config.yaml
model: "image classifier"
dataset: "retinal OCT scans (Kermany 2017)"
train_examples: 98430
image_size: 96
crop_scale_min: 0.5
horizontal_flip: false
translate: 0.12
rotation_deg: 5
color_jitter: 0.2
cutout: 0.25
targets: ["finding"]
num_classes: 4
arch: "inception"
norm: "batchnorm"
activation: "silu"
depths: [2, 3, 3]
kernel_size: 3
stem: "deep"
widths: [96, 192, 384]
loss: "cross_entropy"
head_dropout: 0.2
init: "trunc_normal_002"
optimizer: "adamw"
lr: 0.0046
beta1: 0.9
beta2: 0.999
eps: 1e-06
grad_clip: 1.0
cautious_weight_decay: true
ema_decay: 0.995
steps: 10400
batch_size: 128
epochs: 13.5
lr_schedule: "wsd"
decay_fraction: 0.2
final_lr_fraction: 0.01
warmup_steps: 520
weight_decay: 0.0
Rows from block 4, named by matrix and row number. Rows with one number belong to one channel. Each number is 128 + 32 x the weight over its row's rms, rounded and kept within 0 to 255. All counts start at 0.
# r30: branch 2 reduce pointwise conv (model.blocks.4.r3.0.weight, 48x192x1x1), inputs 0-95
# b30: branch 2 3x3 conv (model.blocks.4.b3.0.weight, 72x48x3x3, transposed), outputs 0-11, a 3x3 kernel for each
r30.15 [153 138 134 103 109  85 202 122  97 114 154 185 134  90 153 126 110 148 115 139 169 157 133 110 128  75  90 165 141 108  67 152 183 184 147 128 114  58  87 129  89 170 135  95  98 112  79 191  82  99 146 125 138 106 115 135 100  68 119 114 129 143 122 132 142  61 123 174 142 133 135 161  83  38 126  93  85 106  87 167  81 108 112 130 123 124  60 134 141 177 128  78 123 116 135 126]
b30.15 [ 65  46  30 125 151 214  66 128 188 121 111  66 167 129  49 205 166  42 121 112 113 127 121 122 143 138 127  98 123 154 115 134 142  95 113 117 174 161 139 131 128 149 127 134 150 100 106  87  59  80  89  93  89  86 123 130 132 120 129 125 117 115 112 154 161 146 132 132 150 120 123 134 113 131 133 115 110 116 130 121 113  91 149 160  84 157 174 126 185 180 131 157 163  89 111 112 117 104 102 104 123 137 107 120 125 167 157 145]
r30.16 [111 110  47  97  83 142 123 143 160  97 127 144 129  86 124  79 115  88 102  79 111 145  63  99 113 139  72 136 117 114 104 143 127 100 116 102 122  90  87 123 137 105 107 118  51 130 103 137  84 101 128 178 145 107 102 118 122 108 152 113 179 126 111 185 173  76 124 182 174 121 118 198 137 117 168 119 117 129 156 168 112 106 116 141 112 125  96 183 149 153 128 113 148 112 158 112]
b30.16 [ 98 123 137 113  85  84 124  96 112 169 156 123 169 182 126 123 140  98 125 121 118 122 127 117 130 134 125 150 154 164  95 138 151 107 125 118  88  73 100 138  93  46 109  96 103 133 145 155 104 128 126  65  71  76 146 135 140 129 126 126 118 113 109  89  96 140 122  91  61 100  85  79 134 145 157 170 200 210 124 143 152 129 144 157 133 155 157 125 139 130 154 145 163 117 101 101  98  64  59 144 145 143 158 159 157 153 168 180]
r30.17 [131 106 140 113  94 123 122  79  83  87 164 143 122 144  99 136  88 112 121 184  75 146  96 170 227  95 133 144 105 105 113 137 135 112 116 119 105 122 127 130  84 118 202 142 147 103 107 166 119 175 125  26 144 173 161 116  97  60  66 125  89 122 143 112 130  67 113 122 113 161  66 103 120 145  50  95 111 102 130 116  67 163  99 102 157 108  64 109  77 122 101 131  79  80 143 169]
b30.17 [ 84  92  95  76  96 103 122 112 122 119 130 160 129 120  93 146 127  32 133 142 139 106 110 125 102 100 110 112 110 117 103 112 128 121 124 137 140 100 144 151 141 175 135 183 199 178 160 158 144 146 152 105 104  95 113 109 112 111 103 103 143 144 151 145 106 121 153 131 163 175 204 221  84 101 122  67  87  94  85  81  78  93  98 126  73  86 115  83  84  70  81  85  84  88  87 110 143 176 205 150 174 185 101 121 161  95 101 115]
r30.18 [116 136 176 129 133 123 188  80 105 113 159 211 121  98 122 135 113  76 126 200 139 189 156 128 175 103 138 166 106  70  51 158 177 168  97  77 120  74 119 105  96 150 146 147 171  95  92 196 110 155 124 117 126 163 150 123 102  51 108 126 111 119 141 119 128  58 122 126 127 151 118 116  82 132 117  95  89 106 131 118  68 150 104 120 148 132  62 121 119 124 116 112 116 111 147 162]
b30.18 [ 80  82  86  93 109 150  94 134 179 144 142 141 173 152  52 212 179  20 123 129 128 106 114 116 121 114 124 112 110 129 111 106 125 129 128 130 204 167 175 139 143 175 124 169 218 152 136 133 118 116 123 105  98  92 119 113 115 129 125 120 133 135 133 172 149 151 144 128 160 146 167 195 105 108 122 120 115 128  76  78  89  87 111 140  88 130 151  85 140 136 100 112 113 118 135 130 152 165 162 142 185 229 102 138 179 137 134 135]
r30.19 [211 117 107 160 143 114 112 244 190 169 112 108 118 114 229  95 161 127 142  91 126 121 132 134  96 146 135 134 255 224 165 127 129 100 138 230 198 124 122 125 139 156 141 143 103 220 130 102  78 140 155 143 172 137 150 170 127 135 129 122 162 150 121 163 172 118 146 178 162 141 120 169 120 115 140 118 113 125 101 181 131 138  88 131 148 110 110 161 124 185 125 139 159 167 134 131]
b30.19 [162 137 139 195 147 182 168 109 168 123 142 147  92  96 164  98  99 146 118 113 111 118 117 104 138 143 136 121 131 125 136 120 121 122  99  88  65  77  73  70  69  69 120 111  72 147 152 155  96 103 133  51  87 104 125 136 140  87 100  92 103  99 101  87  94  85 128  98  95 144 111  72 103 126 137  81 106 137 105  87 107 135 145 129 127 120 112 131 115 159 144 152 125  63  93  93  71  89  88 136  95  75 122  84  94 144 118 128]
r30.20 [115 104 125 113 105 155 116 116  34  99 168 101 115  80 125  91 107 112 116 113 129  95 147 175 113 113 130 119 102  92 139 165 128 163 116  89 100 162 207  99 145 150  99  87 161 125 159 104  79  96 116 108 132 114 102 140 144 105  77  90 145 123  87  80 139  92 131  88 137 103  69 137  89 118 123 140 103 136 133  94 115 121  98 132 100 135 101  85 147 119 118 116 117 113 129 109]
b30.20 [129 105  94  89 110 147 109  74  96  97 128 115 117 121 126  77  61 101 125 131 133 143 140 124 101  98 112 115  98  82 120 116 124 117 129 152 107 120 118  93 109 120  89  72  31  93 102  94 102  94  97  92  86  99 122 129 122 123 126 121 113 115 111  91 124 131  98  97 105  65  64  39 142 111 112 171 111 104 157 149 151 125 118 107 134 108  76 129  98  82 114 132 127 126 129 140  82  70  81 131 127 129 168 169 152 129 135 110]
r30.21 [135  94 135 132 135 140 141 120 157 122 171 139 102 130 127 125 132 122 115 125 152 140 122 135 162 116 126 150 127  63  57 160 151 155  71  85 142  72 118 120 118 132 148 174 118 111  83 147 148  61  84 156 110  61  53  93  74 133 103  63 163 128  64  89 121 151  64 120 147  91 139 115  89  72 149  79 114  82 116 121 146  56 141 113  63 105 151  94 114 129 122 108 138 121 114  71]
b30.21 [118  98  95 189 149 130 162 130 119 106  95  69 125 121  74 156 158 123  92  92  97 123 124 121 139 138 141 122  86  93 135 131 115 116 134 136 137 148 145 120  85  59  49  51  54 118 114 116 109  95  86 177 173 160 112 112 113 145 150 149 155 157 153 159 163 154 143 100  95  59  72  65 155 182 171 153 162 172  88  99 106 114 115 109 139 170 186 134 141 144 112 128 148 179 193 177 196 195 178 107 107 134 114 100 102 120 119 120]
r30.22 [148  97 131 123 105 129 108 106 127  88 174 139 115 148 110 135  99  98 116 167  54 149 102 170 202  96 135 147 122 133 127 156 137 102 125 142 114  93 140 128  91 105 209 153 144 126  68 156  98 183 131  27 141 172 169 115 105  79  75 136 104 123 140 108 128  80 116 109 100 169  58 103 128 149  44 103 104 107 109 113  85 170  97 115 166 122  70 112  67 117 111 136  85 101 140 169]
b30.22 [102 114 107  93 116 125 134  94  94 119 138 155 121 108 117 147 129  38 123 130 128 120 125 129 123 118 126 127 119 110 131 122 121 110 108 120 144  96 123 139 119 151 149 179 185 171 165 158 123 127 136 106 108 113 111 100 107 107 104 104 139 140 141 160  97 103 149 125 156 200 212 210  75 105 134  50  80 100  80  84  85 108 116 130  63  87 124  73  75  70  78  82  76  85  91 112 128 160 196 142 162 158  96 116 150 127 116 153]
r30.23 [134  74  47 120 113 141 150 146 160 122 133 166  94  87 160  69 138 125 102  49 151 162 100  92 114 145  79 149 168 138  96 134 138 127  95 152 150  51  79 107 143 142 130 128  66 129  66 155  92 100 166 164 174 100 113 124 103 100 135 109 149 158 116 174 161  87 110 210 167 125 122 188 113  83 143  85 111  99 101 205 103  95 123 127 129 126  97 171 127 202 120 104 142 113 141 108]
b30.23 [ 75  92  93 185 130 121 135  93 131 155 130  86 150 151 117 157 173 134 102  88  95 118 123 111 151 156 146 157 166 162 104 123 135  92 114  99  97 114 116  98  81  49  64  47  52 116 121 140  71  90 110  88 105 121 141 141 152 112 117 122 121 121 121 116 137 142  69  59  47  60  34  37 143 175 165 143 164 174 118 124 126 115 164 152 131 160 165 155 170 188 158 164 177 113 107  88 101  96  86 108 109  96 115 110 119 139 151 147]
r30.24 [ 97 124 159 165 157 102 143  77 134 141  79 133 134 130  86 148 156 106 114 164 123 128 138  80 147 156 152 162  98  69  56  97 150 130 147  94 164  52  94 155 143  95 155 162 143  67  36 153 153 106 126  25  95  91 120  75  97 115 167 157  67 123 159 152  97 148 102 114  86 104 114 119 165 115  34  84 146  92 162 119 129 121 128  98 129  97 136 155 146 114 118 146  76  84 115 100]
b30.24 [173  93  89 131 119 123 125 108 120  95 107 120 122 146 167  90 112 139 109 100 105 120 118 113 148 133 136  91  88  85 162 164 139 181 192 191  36   0   0  86  81  67 114 125 120 113 108 102 144 132 121 175 169 156 112 108 116 137 133 130 158 157 154  57  15   0 115  86  58 135 145 128 151 153 165 133 141 151 114 126 140 139  83  87 129  82  86 134 103 109  77  69  83 127 117 109 192 197 185  88  70  76 113  94  95 122 112 111]
r30.25 [ 69 156 135 104  98 134 152 125 128 128  36 113 165 237 161 182 115 117 132 147 147 109  85  69 163 167 109 120 157  96 117  62 100 103 159  91 127 164 144 173 137 130 106  69  70  99 157 125 172 131  80 155 109 147 116 129 114 109 103  83 132 124 100  79 105 114 137 104 134 128 175  69 100  72 147 113 125 118 131 107 104 134 158 136 110 135 127  79  91 114 138 108 140 164 122 143]
b30.25 [115 116  86 181 129  73 166 101  74 144 166 188  85 114 143 110 127 170 140 137 149 121 118 127 102 100 106  87  81  83 142 128 120 137 128 112 121 137 156 153 128 141  91  79 104 160 165 152  99 102 104 117 114 119 113 115 118 124 127 127 120 129 129 133 144 165 156 124 131  98  86 114 148 151 120 131 125  99 100  83  82 115 125 110 163 137 134 138 100 116 113 130 136 135 163 171 133 156 140 172 183 193 126 125 132  66  64  69]
r30.26 [ 90 120 170 132 127  97 171  71 100 127  98 148 109  73  98 138 125 121 124 178 153 137 130  84 109 123 162 165 107  72  63 123 170 159 117  90 139  88 123 105 128 149 108 141 148  69  97 158 140  88 143  60 114  79 103  81 106 117 169 166  94 121 148 161 112 119 113 137  86 102 154 136 199 158  74 113 154 120 193 144 114  99 127 118 113 123 129 157 153 127 126 156  83  95 121  92]
b30.26 [128  88  90 103 133 191  98 148 195  82  81  98 112 116 131 139 135 124 107 107 117 103  94  98 124 117 110  88  92 128 156 184 198 220 252 255  85  46  46 126 127 116 156 164 176 124 109  96 154 143 131 155 157 138 120 116 122 130 132 125 130 128 133  95  66  54 142 130 118 165 169 172 144 149 172 136 128 133 105  91  97  94  67  78 100  98 118 126 141 136  83  79  98 110 112 111 167 157 145  80  90 114  95  85  79 154 115  87]
r30.27 [123  86 137 122 106 135 113  81 115  83 173 141 114 157  90 141  98 113 118 179  71 148  98 176 218  97 130 145 107 119 121 156 142 120 119 126 113 116 146 126  85 114 201 158 146  99  92 157  81 189 122  34 149 195 176 117  94  83  78 126  94 116 145 111 141  82 111 110 123 180  59 109 116 148  59  94 101 102 112 116  88 187  91 112 163 116  72 112  88 118 106 127  85  92 142 185]
b30.27 [ 89 107 122  75 101 105 132 110 101 126 140 167 133 122 105 144 119  48 131 139 137 122 127 135 119 113 123 121 120 119 106 100 114 107 102 114 141 116 155 148 136 163 140 173 174 184 166 162 146 150 153 106 104 104 100  98  96 102  92  90 145 150 148 152 110 136 156 141 164 183 203 199  87 103 123  61  84  94  93  90  91 102 110 136  75  98 117  83  78  64  68  65  53  70  76 101 139 169 196 148 172 171 103 122 161 103 119 140]
r30.28 [117  84  65  80  67 164  91 143 147  70 163 118 130  97  97  69  91  75 103 101  98 125  61 135 116 109  84 126  89 129 128 179 124 138 122 108  90 126 147 134 121 102 102 123  71 139 126 112  99  90 129 155 152  93 102 141 130  96 140  96 177 118  97 151 167  57 131 160 158 109 110 174 120 111 154 128 124 129 179 150  84 109 106 138 105 140  75 148 151 150 121 118 139 118 136  92]
b30.28 [121 127 139  91  89 103 111  96  87 149 141 116 152 164 111 110 119  94 124 129 133 136 133 130 108 116 120 139 140 146 106 136 152 126 141 145 104 115 127 128 115  67 127 113  75 120 131 133 118 124 128  87  92  94 140 137 142 132 128 134 107 102 109 111 133 155 126 113  85 110 103  64 142 142 150 168 169 176 149 154 163 136 137 147 131 146 144 119 120 105 150 141 155 126 117 120  75  56  36 122 126 129 174 168 157 155 170 163]
r30.29 [133 109 143 147 167  88 151 112 146 129 124 135 133 131 117 121 145  97  91 141 139 129 143 107 161 115 116 168 121 116  97 131 172 136 109 117 150  96 123 153 110 132 152 186 140 109  93 161 163  55 108 101  98  51  65 112  96 153 139 101 138 115 100 118 112 195  87 117 118  83 136 113 115  81  93  97 149  92 156 117 167  70 141  99  85 109 193 121 134 125 110 116  99 112 108  64]
b30.29 [182 136 119 151 117 113  98  77  82  53  61  60 122 130 119 121 137 125 128 124 130 128 132 135 127 132 131 110  93  93 148 156 139 113 130 133 113 107 110  93  99  79  51  58  71 102  93  86 114 101  90 168 159 138 109 113 119 135 137 139 156 166 160 143 116 104 111 109  88  78  97  89 163 173 168 150 159 164 108 107 112 131  98  93 158 138 156 129 122 140  95 107 117 160 169 159 190 198 191  89  86 100  84  77  90 101 111 112]
r30.30 [ 91 150 144 132 132 161 129 110  40 119 162 109 166 122 117 102 127  91 103 129 127 106 145 169 102 148 124 138  99  96 145 161 143 165 183  92 126 214 221 148 144 144  85 102 156 106 188 120  64 102 123 109 121 125 113 144 163 125  77  96 137 115 100  57 132 123 151  72 127 116  84 135 118 103 123 165 110 151 124  85 131 132  96 140 113 134 121  74 140  95 133 118 111 129 139 128]
b30.30 [144 107  94 110 101 118 129  88  71  66  85  75  86  78 107  41  42 102 148 144 146 153 145 141 107  96 116 121 113  98 127 121 118 117 124 140  72  84  87 108 117 146 129  88 105  84  91  75 118 103 105 136 127 122 127 136 130 123 125 124 123 124 123  58  95  92  88 118 145 108  81 120 178 137 123 160  97  89 143 138 141 131 107  83 113  71  43 121  90  76 121 144 123 121 133 140  84  93  90 132 134 128 160 177 163 122 135 118]
r30.31 [147 106 128 112  94  72 177  77  56  89 159 176 115 100 125 116  97 124 103 154 157 168 124 133 152  95 129 172 120 102  99 153 186 176 132 111  93  92 122 110 106 173 157 127 141  92 101 185  99 161 151  39 122 145 162 104 119  67 117 179  90 108 173 117 109  70 117 136  91 137 108 104 189 157  44 108 117 122 130 134  70 155  98 110 164 121  70 118 115 122 107 147  64  77 129 145]
b30.31 [ 66  62  57  79 139 206  67 124 165  85  85 107 159 123  60 205 164  50 110 115 119  95  92  98 116  99  94  99 120 160 110 139 163 141 155 174 170 129 120 130 157 188 147 204 249 157 152 144 150 158 150 116 123 110 121 120 122 119 111 116 136 139 143 152 120  99 128 136 163 154 203 224 103 110 129  90  84  96 105  85  90  72  82 118  80 111 127 121 150 130 110 121 131  89 106 111 140 152 168 101 135 158  94 113 136 169 132 115]
r30.32 [110 138 146 115 111 173 122 116  16 111 163 112 155 115 126 105 109  90 113 120 118 107 136 177 126 128 129 139 111  96 149 168 140 154 147  90 106 200 238 137 143 135  96  76 156 125 196 132  86  99 117 121 125 119 112 136 142 124  69 104 148 118  95  68 139 106 140  81 140 114  86 138 107 111 134 146 107 153 114  91 126 126 104 140 111 145 118  84 138 102 128 119 125 122 145 121]
b30.32 [139 111  97  88  93 127 109  91  96  80  88  84  88  84 105  62  44  97 140 140 144 149 138 134 102 101 112 122 111 103 121 125 129 124 133 152  84 105 104  98 123 142 133 100  96  93  87  85 124 107 120 126 116 129 127 140 126 122 126 120 115 115 117  66 109 111  90 114 130 114  97 102 164 118 113 162 108 104 149 134 142 125 105  88 117  86  54 124  91  74 123 135 131 116 132 137  78  88  84 133 125 122 168 178 155 131 130 116]
r30.33 [129 115 134 100  91  99 196 120  89 107 153 140 116  81 160 104 103 117 107 178 197 136 116 120  89 133 128 179 166 132 120 171 211 216 161 144 108 138 151 107 135 225  90  85 129 115 141 152 118  91 161 127 136  87 108 113 132 129 149 115 112 143 110 134 133 123 125 146 137 112 153 134 138 130 132 134 141 134 153 151 129  94 132 115 122 112 133 137 152 162 129 124 136 112 123  98]
b30.33 [ 80  73  59 105 157 208 107 156 176  84  93  73 129 122  90 170 135 114 107 102 108 107  96  93 121 118 107 115 133 160 161 176 202 177 192 211 138 123  99 150 140 151 146 149 159 102  98  78 116 111 112 110 108 112 132 143 139 129 140 137 125 133 137 138 132 108 136 144 147 142 150 156 112 126 131 117  84 100 128  90  77  81 104 113 115 142 140 150 166 157 117 147 151 116 142 146 156 155 155  94  98 127 102  87  85 144 116  84]
r30.34 [179 118 142 175 181 121  97 232 220 175 111 108 109 125 188 115 181  82 132 133  79 135 152 138 114 162 140 152 192 242 209 133 144  82 137 210 197 167 139 125 144 106 162 213 134 200 178 105  85 138 145 139 134 132 141 189 135 140 176 134 161 128 123 148 154 123 130 140 145 124 153 141 106 136 136 133 120 130 153 137 129 137 107 128 146 116 115 156 155 128 119 138 133 187 127 125]
b30.34 [171 147 180 183 122 169 165 110 163 100 134 149  70  92 169  74  94 150 120 122 131 112 113 110 115 127 121 175 178 176 156 138 145 126 105  93  63  74  89  97  76  85 129  97  64 167 172 168 135 134 141  90 107 108 128 140 140  97 112 102 101 106 103  93  72  87 156 101  99 164 107  70 114 128 140  84 105 148  71  82 118 134 128 122 112  95 102  84  71 141 153 156 125  81 115 109  88  90  88 144 104  83 116  80 106 113 101 124]
r30.35 [156  42  58 127 107 133 178 138 150  90 159 181  34  58 171  34 125 122  74  70 152 185 122 115 108 122  87 156 161 142 110 156 151 158  77 149 116  36 100  36 138 148 141 114 109 135  54 152  69 138 141 142 159 144 145 135  92  92 134 128 137 142 128 170 149  83 130 183 148 143 115 177 119 115 130  74 106 103  98 175  94 136  88 135 141 137  73 172 128 171 122 124 133 129 143 150]
b30.35 [ 96  82  71 162 145 187 140  91 128 152 150 112 187 169 128 226 211 101 102 102  96 121 122 113 148 144 132 145 141 151 138 123 130 115 104  94 157 149 153  65  59  95  91  96 109 119 128 147  49  92 110  61  85  95 128 127 133 110 119 120 122 116 118 151 148 155  76  53 104 109  94 109 132 173 181 126 141 146 101 107 108 104 148 156 108 154 182 149 183 191 148 167 170  97 113 100 114 119 122 128 137 128 113 114 123 167 152 164]
r30.36 [128 118 141 147 163  86 152  95 144 121  96 141 132 123 125 132 142  91  96 149 135 135 140  89 157 136 128 167 120  91  79 118 163 137 127 122 148  83 107 153 104 131 156 168 142  92  66 160 171  61 118  54  86  43  75  86 109 156 137 111 105 113 113 139  89 183 104 109  87  82 137 121 129  93  62 100 151 103 160 118 162  85 147 103  95 118 188 138 135 118 119 129  80 100 104  60]
b30.36 [181 121 104 131 116 123 104  94  91  48  68  89 125 132 144  98 107 120 121 114 123 120 118 126 126 120 122  75  82  78 132 144 132 125 138 147  74  40  25  66  73  69  59  75  83 104 101  94 129 114 102 175 162 145 107 111 114 139 139 135 159 169 165  99  61  42  90  87  75  81 101  96 148 152 150 142 143 145 123 121 122 124  73  67 150 106 109 136 107 107  85  89 105 136 129 126 179 186 179  71  59  68  91  73  70 116 100 102]
r30.37 [ 86 163 160 119 137 101 133  85 102 150  44 111 141 127  87 147 138 124 123 195 147 106 122  79 136 141 129 126 114  93 137  76 149 137 104  93 161 141 116 130 124 164 124 135 130 101 151 138 184  60 118 137 107  42  60 111  92  89 162  93 119 123  99 154 124  93  92 126 150  97 153 133 164 100 133  94 156  98 203 125  93  58 145 106  83 111 115 147 153 113 118 142 131 104 117  59]
b30.37 [135  64  31 133 102  86 113 162 200 113 127 137  75  95 134 132 108 107 118 120 128 100 108 100 112 111 103  30  33  55 101 117 122 188 217 226 116 115 121 159 122 111 185 176 196  86  79  69 112 102  96 149 138 118 128 121 121 132 132 131 119 126 130 127 130 130 161 115  95 156 168 191 143 145 159 124 136 139  91  91 106 107  91  73 121 111 110 117 124 126 117 107 122 107 105 107 148 155 146 158 156 172 106 115 115  79  71  60]
r30.38 [ 83 127 166 108 111  91 175  87  85 124  97 131 111  65 101 132 112 126 136 217 174 118 124  87  70 110 154 149 112  82  91 129 169 182 110  84 127 113 140  99 134 193  68 105 161  84 137 132 127  81 128  94 117  72  97 110 136 103 168 141  93 136 129 169 117  87 121 143 114  99 151 148 179 153 100 141 147 139 196 144  93  93 128 118 102 126  99 160 156 134 119 138 104 103 122  84]
b30.38 [ 96  71  59  80 122 201  71 168 212 103 111 115 110 109 121 163 137 122 114 113 116  99  98  91 110 102  98  88 101 144 129 163 193 197 227 246 132  94  90 129 124 135 168 153 172 126 110  96 149 143 127 123 127 113 131 131 136 127 127 135 119 124 127 137 119  96 141 125 127 158 170 176 123 123 132 119 103 121 130 107  97  74  82 103  80 107 132 128 157 149 115 125 146  95 119 128 150 141 138  95 110 124  86  84  83 149 122  79]
r30.39 [106 144 186 113 132  85 170  88  68 137  54 144 119  90 103 134 123 137 121 223 148 120 131  73 110 120 142 161 105  95  98  83 179 153  81  95 139  87  69 109 127 183 107 135 154 100 111 161 151  76 126 126 120  73  78 124 102 116 164 125 131 127 122 158 125 108  99 129 140  98 173 137 164 122 124 105 149 109 182 139 109  83 135 111 107 119 120 155 162 122 124 132 124 122 120  77]
b30.39 [ 89  50  45 106 143 181 110 161 210  82  85  87 101 110 111 147 132  88 110 111 121  99  98  95 124 116 114  69  69 110 129 161 188 218 238 255 114  99  76 162 147 138 178 171 185 102  89  80 132 123 110 134 138 124 130 123 129 132 129 127 130 132 138 133 110  88 162 135 121 172 176 172 124 127 154 117 114 128 107  85  92  70  68  80 105 112 124 133 145 136 103 108 121 106 109 119 173 170 166 118 130 156  93  92  94 119  94  66]
r30.40 [114 109 146 155 159  89 143  86 140 127  90 134 132 131 112 133 144 102 110 162 137 127 140  78 146 143 143 162 109  68  61 106 153 140 131 104 154  61  94 145 134 126 153 169 149  84  35 158 159  73 130  54  91  60  85  81 103 132 157 136 106 124 133 164  99 156 102 119  93  87 130 130 149  94  54  96 151 105 161 124 137  90 142 107 106 108 159 154 151 123 125 133  88  96 111  81]
b30.40 [159  86  75 124 112 132 111 100 108  62  87 107 118 133 156  93 106 123 113 108 115 113 115 114 134 123 123  66  73  82 137 158 141 143 162 172  50  16  16  64  67  67  83  99  97 104 102  95 140 124 114 177 166 149 114 115 118 139 139 141 155 164 158  73  46  25  91  85  66 105 123 114 148 152 154 140 139 146 117 128 131 121  68  64 136  90 103 135 109 114  79  82  96 127 116 113 183 189 179  78  66  71  93  76  70 108  96  89]
r30.41 [137  85 112 109  90 148 196 113 133  82 195 213  91 110 137 108  96 104 104 135 145 211 121 128 153  97 109 181 126 107  84 188 177 178 107 120  93  48 117  97 107 140 148 115 117 118  59 187  89 156 135 141 143 168 156 127  85  61 102 132 120 125 136 135 139  61 130 146 133 149 121 142  88 121 131  73  82  92  76 145  79 153 108 137 146 136  52 138 111 152 127 106 136 123 141 164]
b30.41 [ 82  97 105 123 142 179 126 112 137 159 158 133 195 150  52 240 202  57 101 107 103 121 122 122 146 141 141 128 137 145 141 128 139 123 107  95 183 165 183 107 106 137 114 131 162 143 133 142  58  82  87  67  62  72 109 102 111 121 124 124 126 128 130 174 156 161 120 102 136 128 141 157 115 140 164 116 125 127  85  87  87  99 138 163  90 144 176 127 165 163 115 133 137 117 131 123 143 143 148 132 163 183 106 116 142 159 141 151]
r30.42 [118 128 144 114 103 171 120 120  17 117 172 106 135 120 130 124 111  88 137 104 115 104 134 178 141 121 139 133 104  93 144 168 128 156 117  84 108 180 226 128 142 140 107  83 148 135 183 131  93  98 114 136 130 116 112 140 138 115  76 104 171 125  94  86 147 102 134  86 144 109 115 136 103 110 149 141 101 142 116  95 119 119 137 140 105 144 104  92 142 113 129 110 128 131 139 116]
b30.42 [126 109 101  79  78 121 114  88 100  95 109  91 103 105 125  71  55  93 132 131 138 140 135 126  95  96 111 112 107  96 122 123 130 129 145 161  97 116 119  96 122 125 104  80  67  95  99  90 134 125 117 120 109 127 126 138 132 127 124 124 115 115 113  82 118 130  93 124 134  89  76  74 146 111 109 169 118 117 151 137 145 121 105  87 122 101  66 119  97  78 123 129 132 119 131 137  86  74  72 131 133 122 174 178 154 126 131 118]
r30.43 [109 139 149 110 102 169 129 114  11 112 162 110 148 124 129 120 107  76 119 115 119 106 135 176 125 126 131 136 111  95 148 161 135 153 140  91 105 204 242 139 142 142 104  74 155 119 195 131 103  99 117 124 129 120 114 134 148 126  63  98 151 121  99  64 136 115 142  73 136 113  93 136 111 114 134 148 107 142 117  87 130 125 120 135 107 143 117  84 132 102 129 119 126 119 134 122]
b30.43 [144 113  97  80  94 122 114  93  97  71  88  85  82  78 111  50  44  99 138 138 148 157 142 134  99  97 116 113 109  98 124 119 124 125 135 156  88 109 113  99 126 149 125  89  91  97  93  83 128 112 117 129 117 119 131 138 131 123 130 120 113 120 118  80 116 124  81 120 136 110  93  98 167 117 107 165 102 104 152 132 140 129 111  88 111  79  41 127  88  80 125 140 137 116 130 136  81  83  82 128 124 122 165 170 148 128 129 105]
r30.44 [192 106 140 132 106 122 117 155 137  94 163 139 118 145 154 129 106  82 110 174  66 143 130 156 188  89 130 153 169 175 145 156 144 108 124 184 111  83 131 134 101 129 222 152 152 159  72 155  89 157 142  39 141 168 171 148 135 119  59 124  93 126 130  95 133 110 136 117  86 145  89  94 113 131  47 133 120 132 105 125 114 159  90 116 166 115 107 100  62 136 115 133  97 122 131 163]
b30.44 [102 105  99 137 125 159 140  67  94 108 138 163  93  84 140 127 120  85 123 128 122 111 116 127 120 124 126 108  99  90 155 126 135 107  95 118 148  78 114 127 110 143 148 153 156 161 155 147  97 109 119  76  93  97 108 109 114 107  96  97 123 125 126 171  95 104 163 128 165 197 179 163  91 125 147  66  79 109  80  72  69 124 140 146  78  86 126  87  87 122  85  87  87  69  82  97 104 137 180 156 152 133 100  94 124 135 108 129]
r30.45 [143  93  79 105 106 118 161 142 133 117 156 162 105  65 159  71 123 147 110  84 154 157 116 118  99  85  70 144 151 123  93 155 142 155 141 137 134  64 100 100 103 142 108 114  69 134  80 151  88  73 134 144 149  94  80 143 109  66 126  76 145 143  91 152 155  48 134 182 148 115 135 174  83  58 139  98  84 115 108 177  74  83 118 145  92 128  50 146 132 182 138  95 135 125 136 110]
b30.45 [ 64  80  83 150 147 164 106 123 160 141 127  76 164 151  78 182 171  73 126 117 114 137 139 132 146 148 137 125 135 146 100 122 128  94 109  95 127 136 134 114  86  79 108  99 101  98 112 121  53  73  90  52  55  64 135 139 145 123 140 133 118 115 109 141 155 157  96  71  82  86  73  84 122 141 134 121 135 137 122 127 121  94 161 170  97 173 186 134 188 189 163 178 181 107 111 113 107  86  69 112 118 117 135 138 133 159 157 147]
r30.46 [175  51  64 124 114 121 174 168 170 108 156 169  43  54 223  37 138 130  92  57 154 167 121 124 106 133  97 156 184 153 119 143 149 148  66 156 140  61 100  35 143 163 140 127 103 153  81 143  72 130 141 158 165 142 135 144 107  99 133 115 146 144 109 163 163  94 141 188 161 140 123 177 103  93 139  91 105 107  93 180 112 127  87 144 132 130  85 159 123 187 126 118 145 150 142 140]
b30.46 [100  89  74 187 150 189 152  95 137 139 141 124 154 141 147 177 168 125 106  96  94 118 118 112 149 151 133 138 149 152 146 124 129 106  92  89 132 142 137  56  60  92  65  55  72 127 130 153  51  77 112  46  64  95 136 136 142 115 118 121 118 109 114 138 151 134  65  65 102  95  64  82 138 172 173 120 135 154  99  94  95 111 163 158 110 155 171 150 176 205 168 184 175  97 123 105 111 105 106 134 126 107 115 109 113 157 133 154]
r30.47 [181 107 136 120  99 121 140 136 100  92 172 149 118 126 154 121  95  74 110 169 115 151 117 164 184  82 125 161 159 155 132 160 162 153 123 166 110  79 145 123  91 155 216 134 143 144  54 165  76 171 145  48 151 173 177 136 125  92  59 142  97 124 140  97 128  93 131 126  84 154  85  89 127 148  49 125  99 130  86 132  93 172  91 123 169 123  81 102  56 144 119 129  85 115 136 167]
b30.47 [ 91  98  80 124 145 192 116  95 118 109 127 146 113  91 112 152 132  51 114 122 117 113 121 121 117 127 122 113 117 123 158 140 163 116 102 125 170 112 136 132 130 187 144 166 179 161 154 148 108 114 125  83  94  99 106 109 114 101 105 100 130 127 133 175 113 112 161 143 182 196 195 192  86 116 147  62  69 102  83  65  69 109 126 136  68  95 120 104 122 122  87  98 114  81  93 107 130 153 182 138 139 137  94  86 130 166 121 144]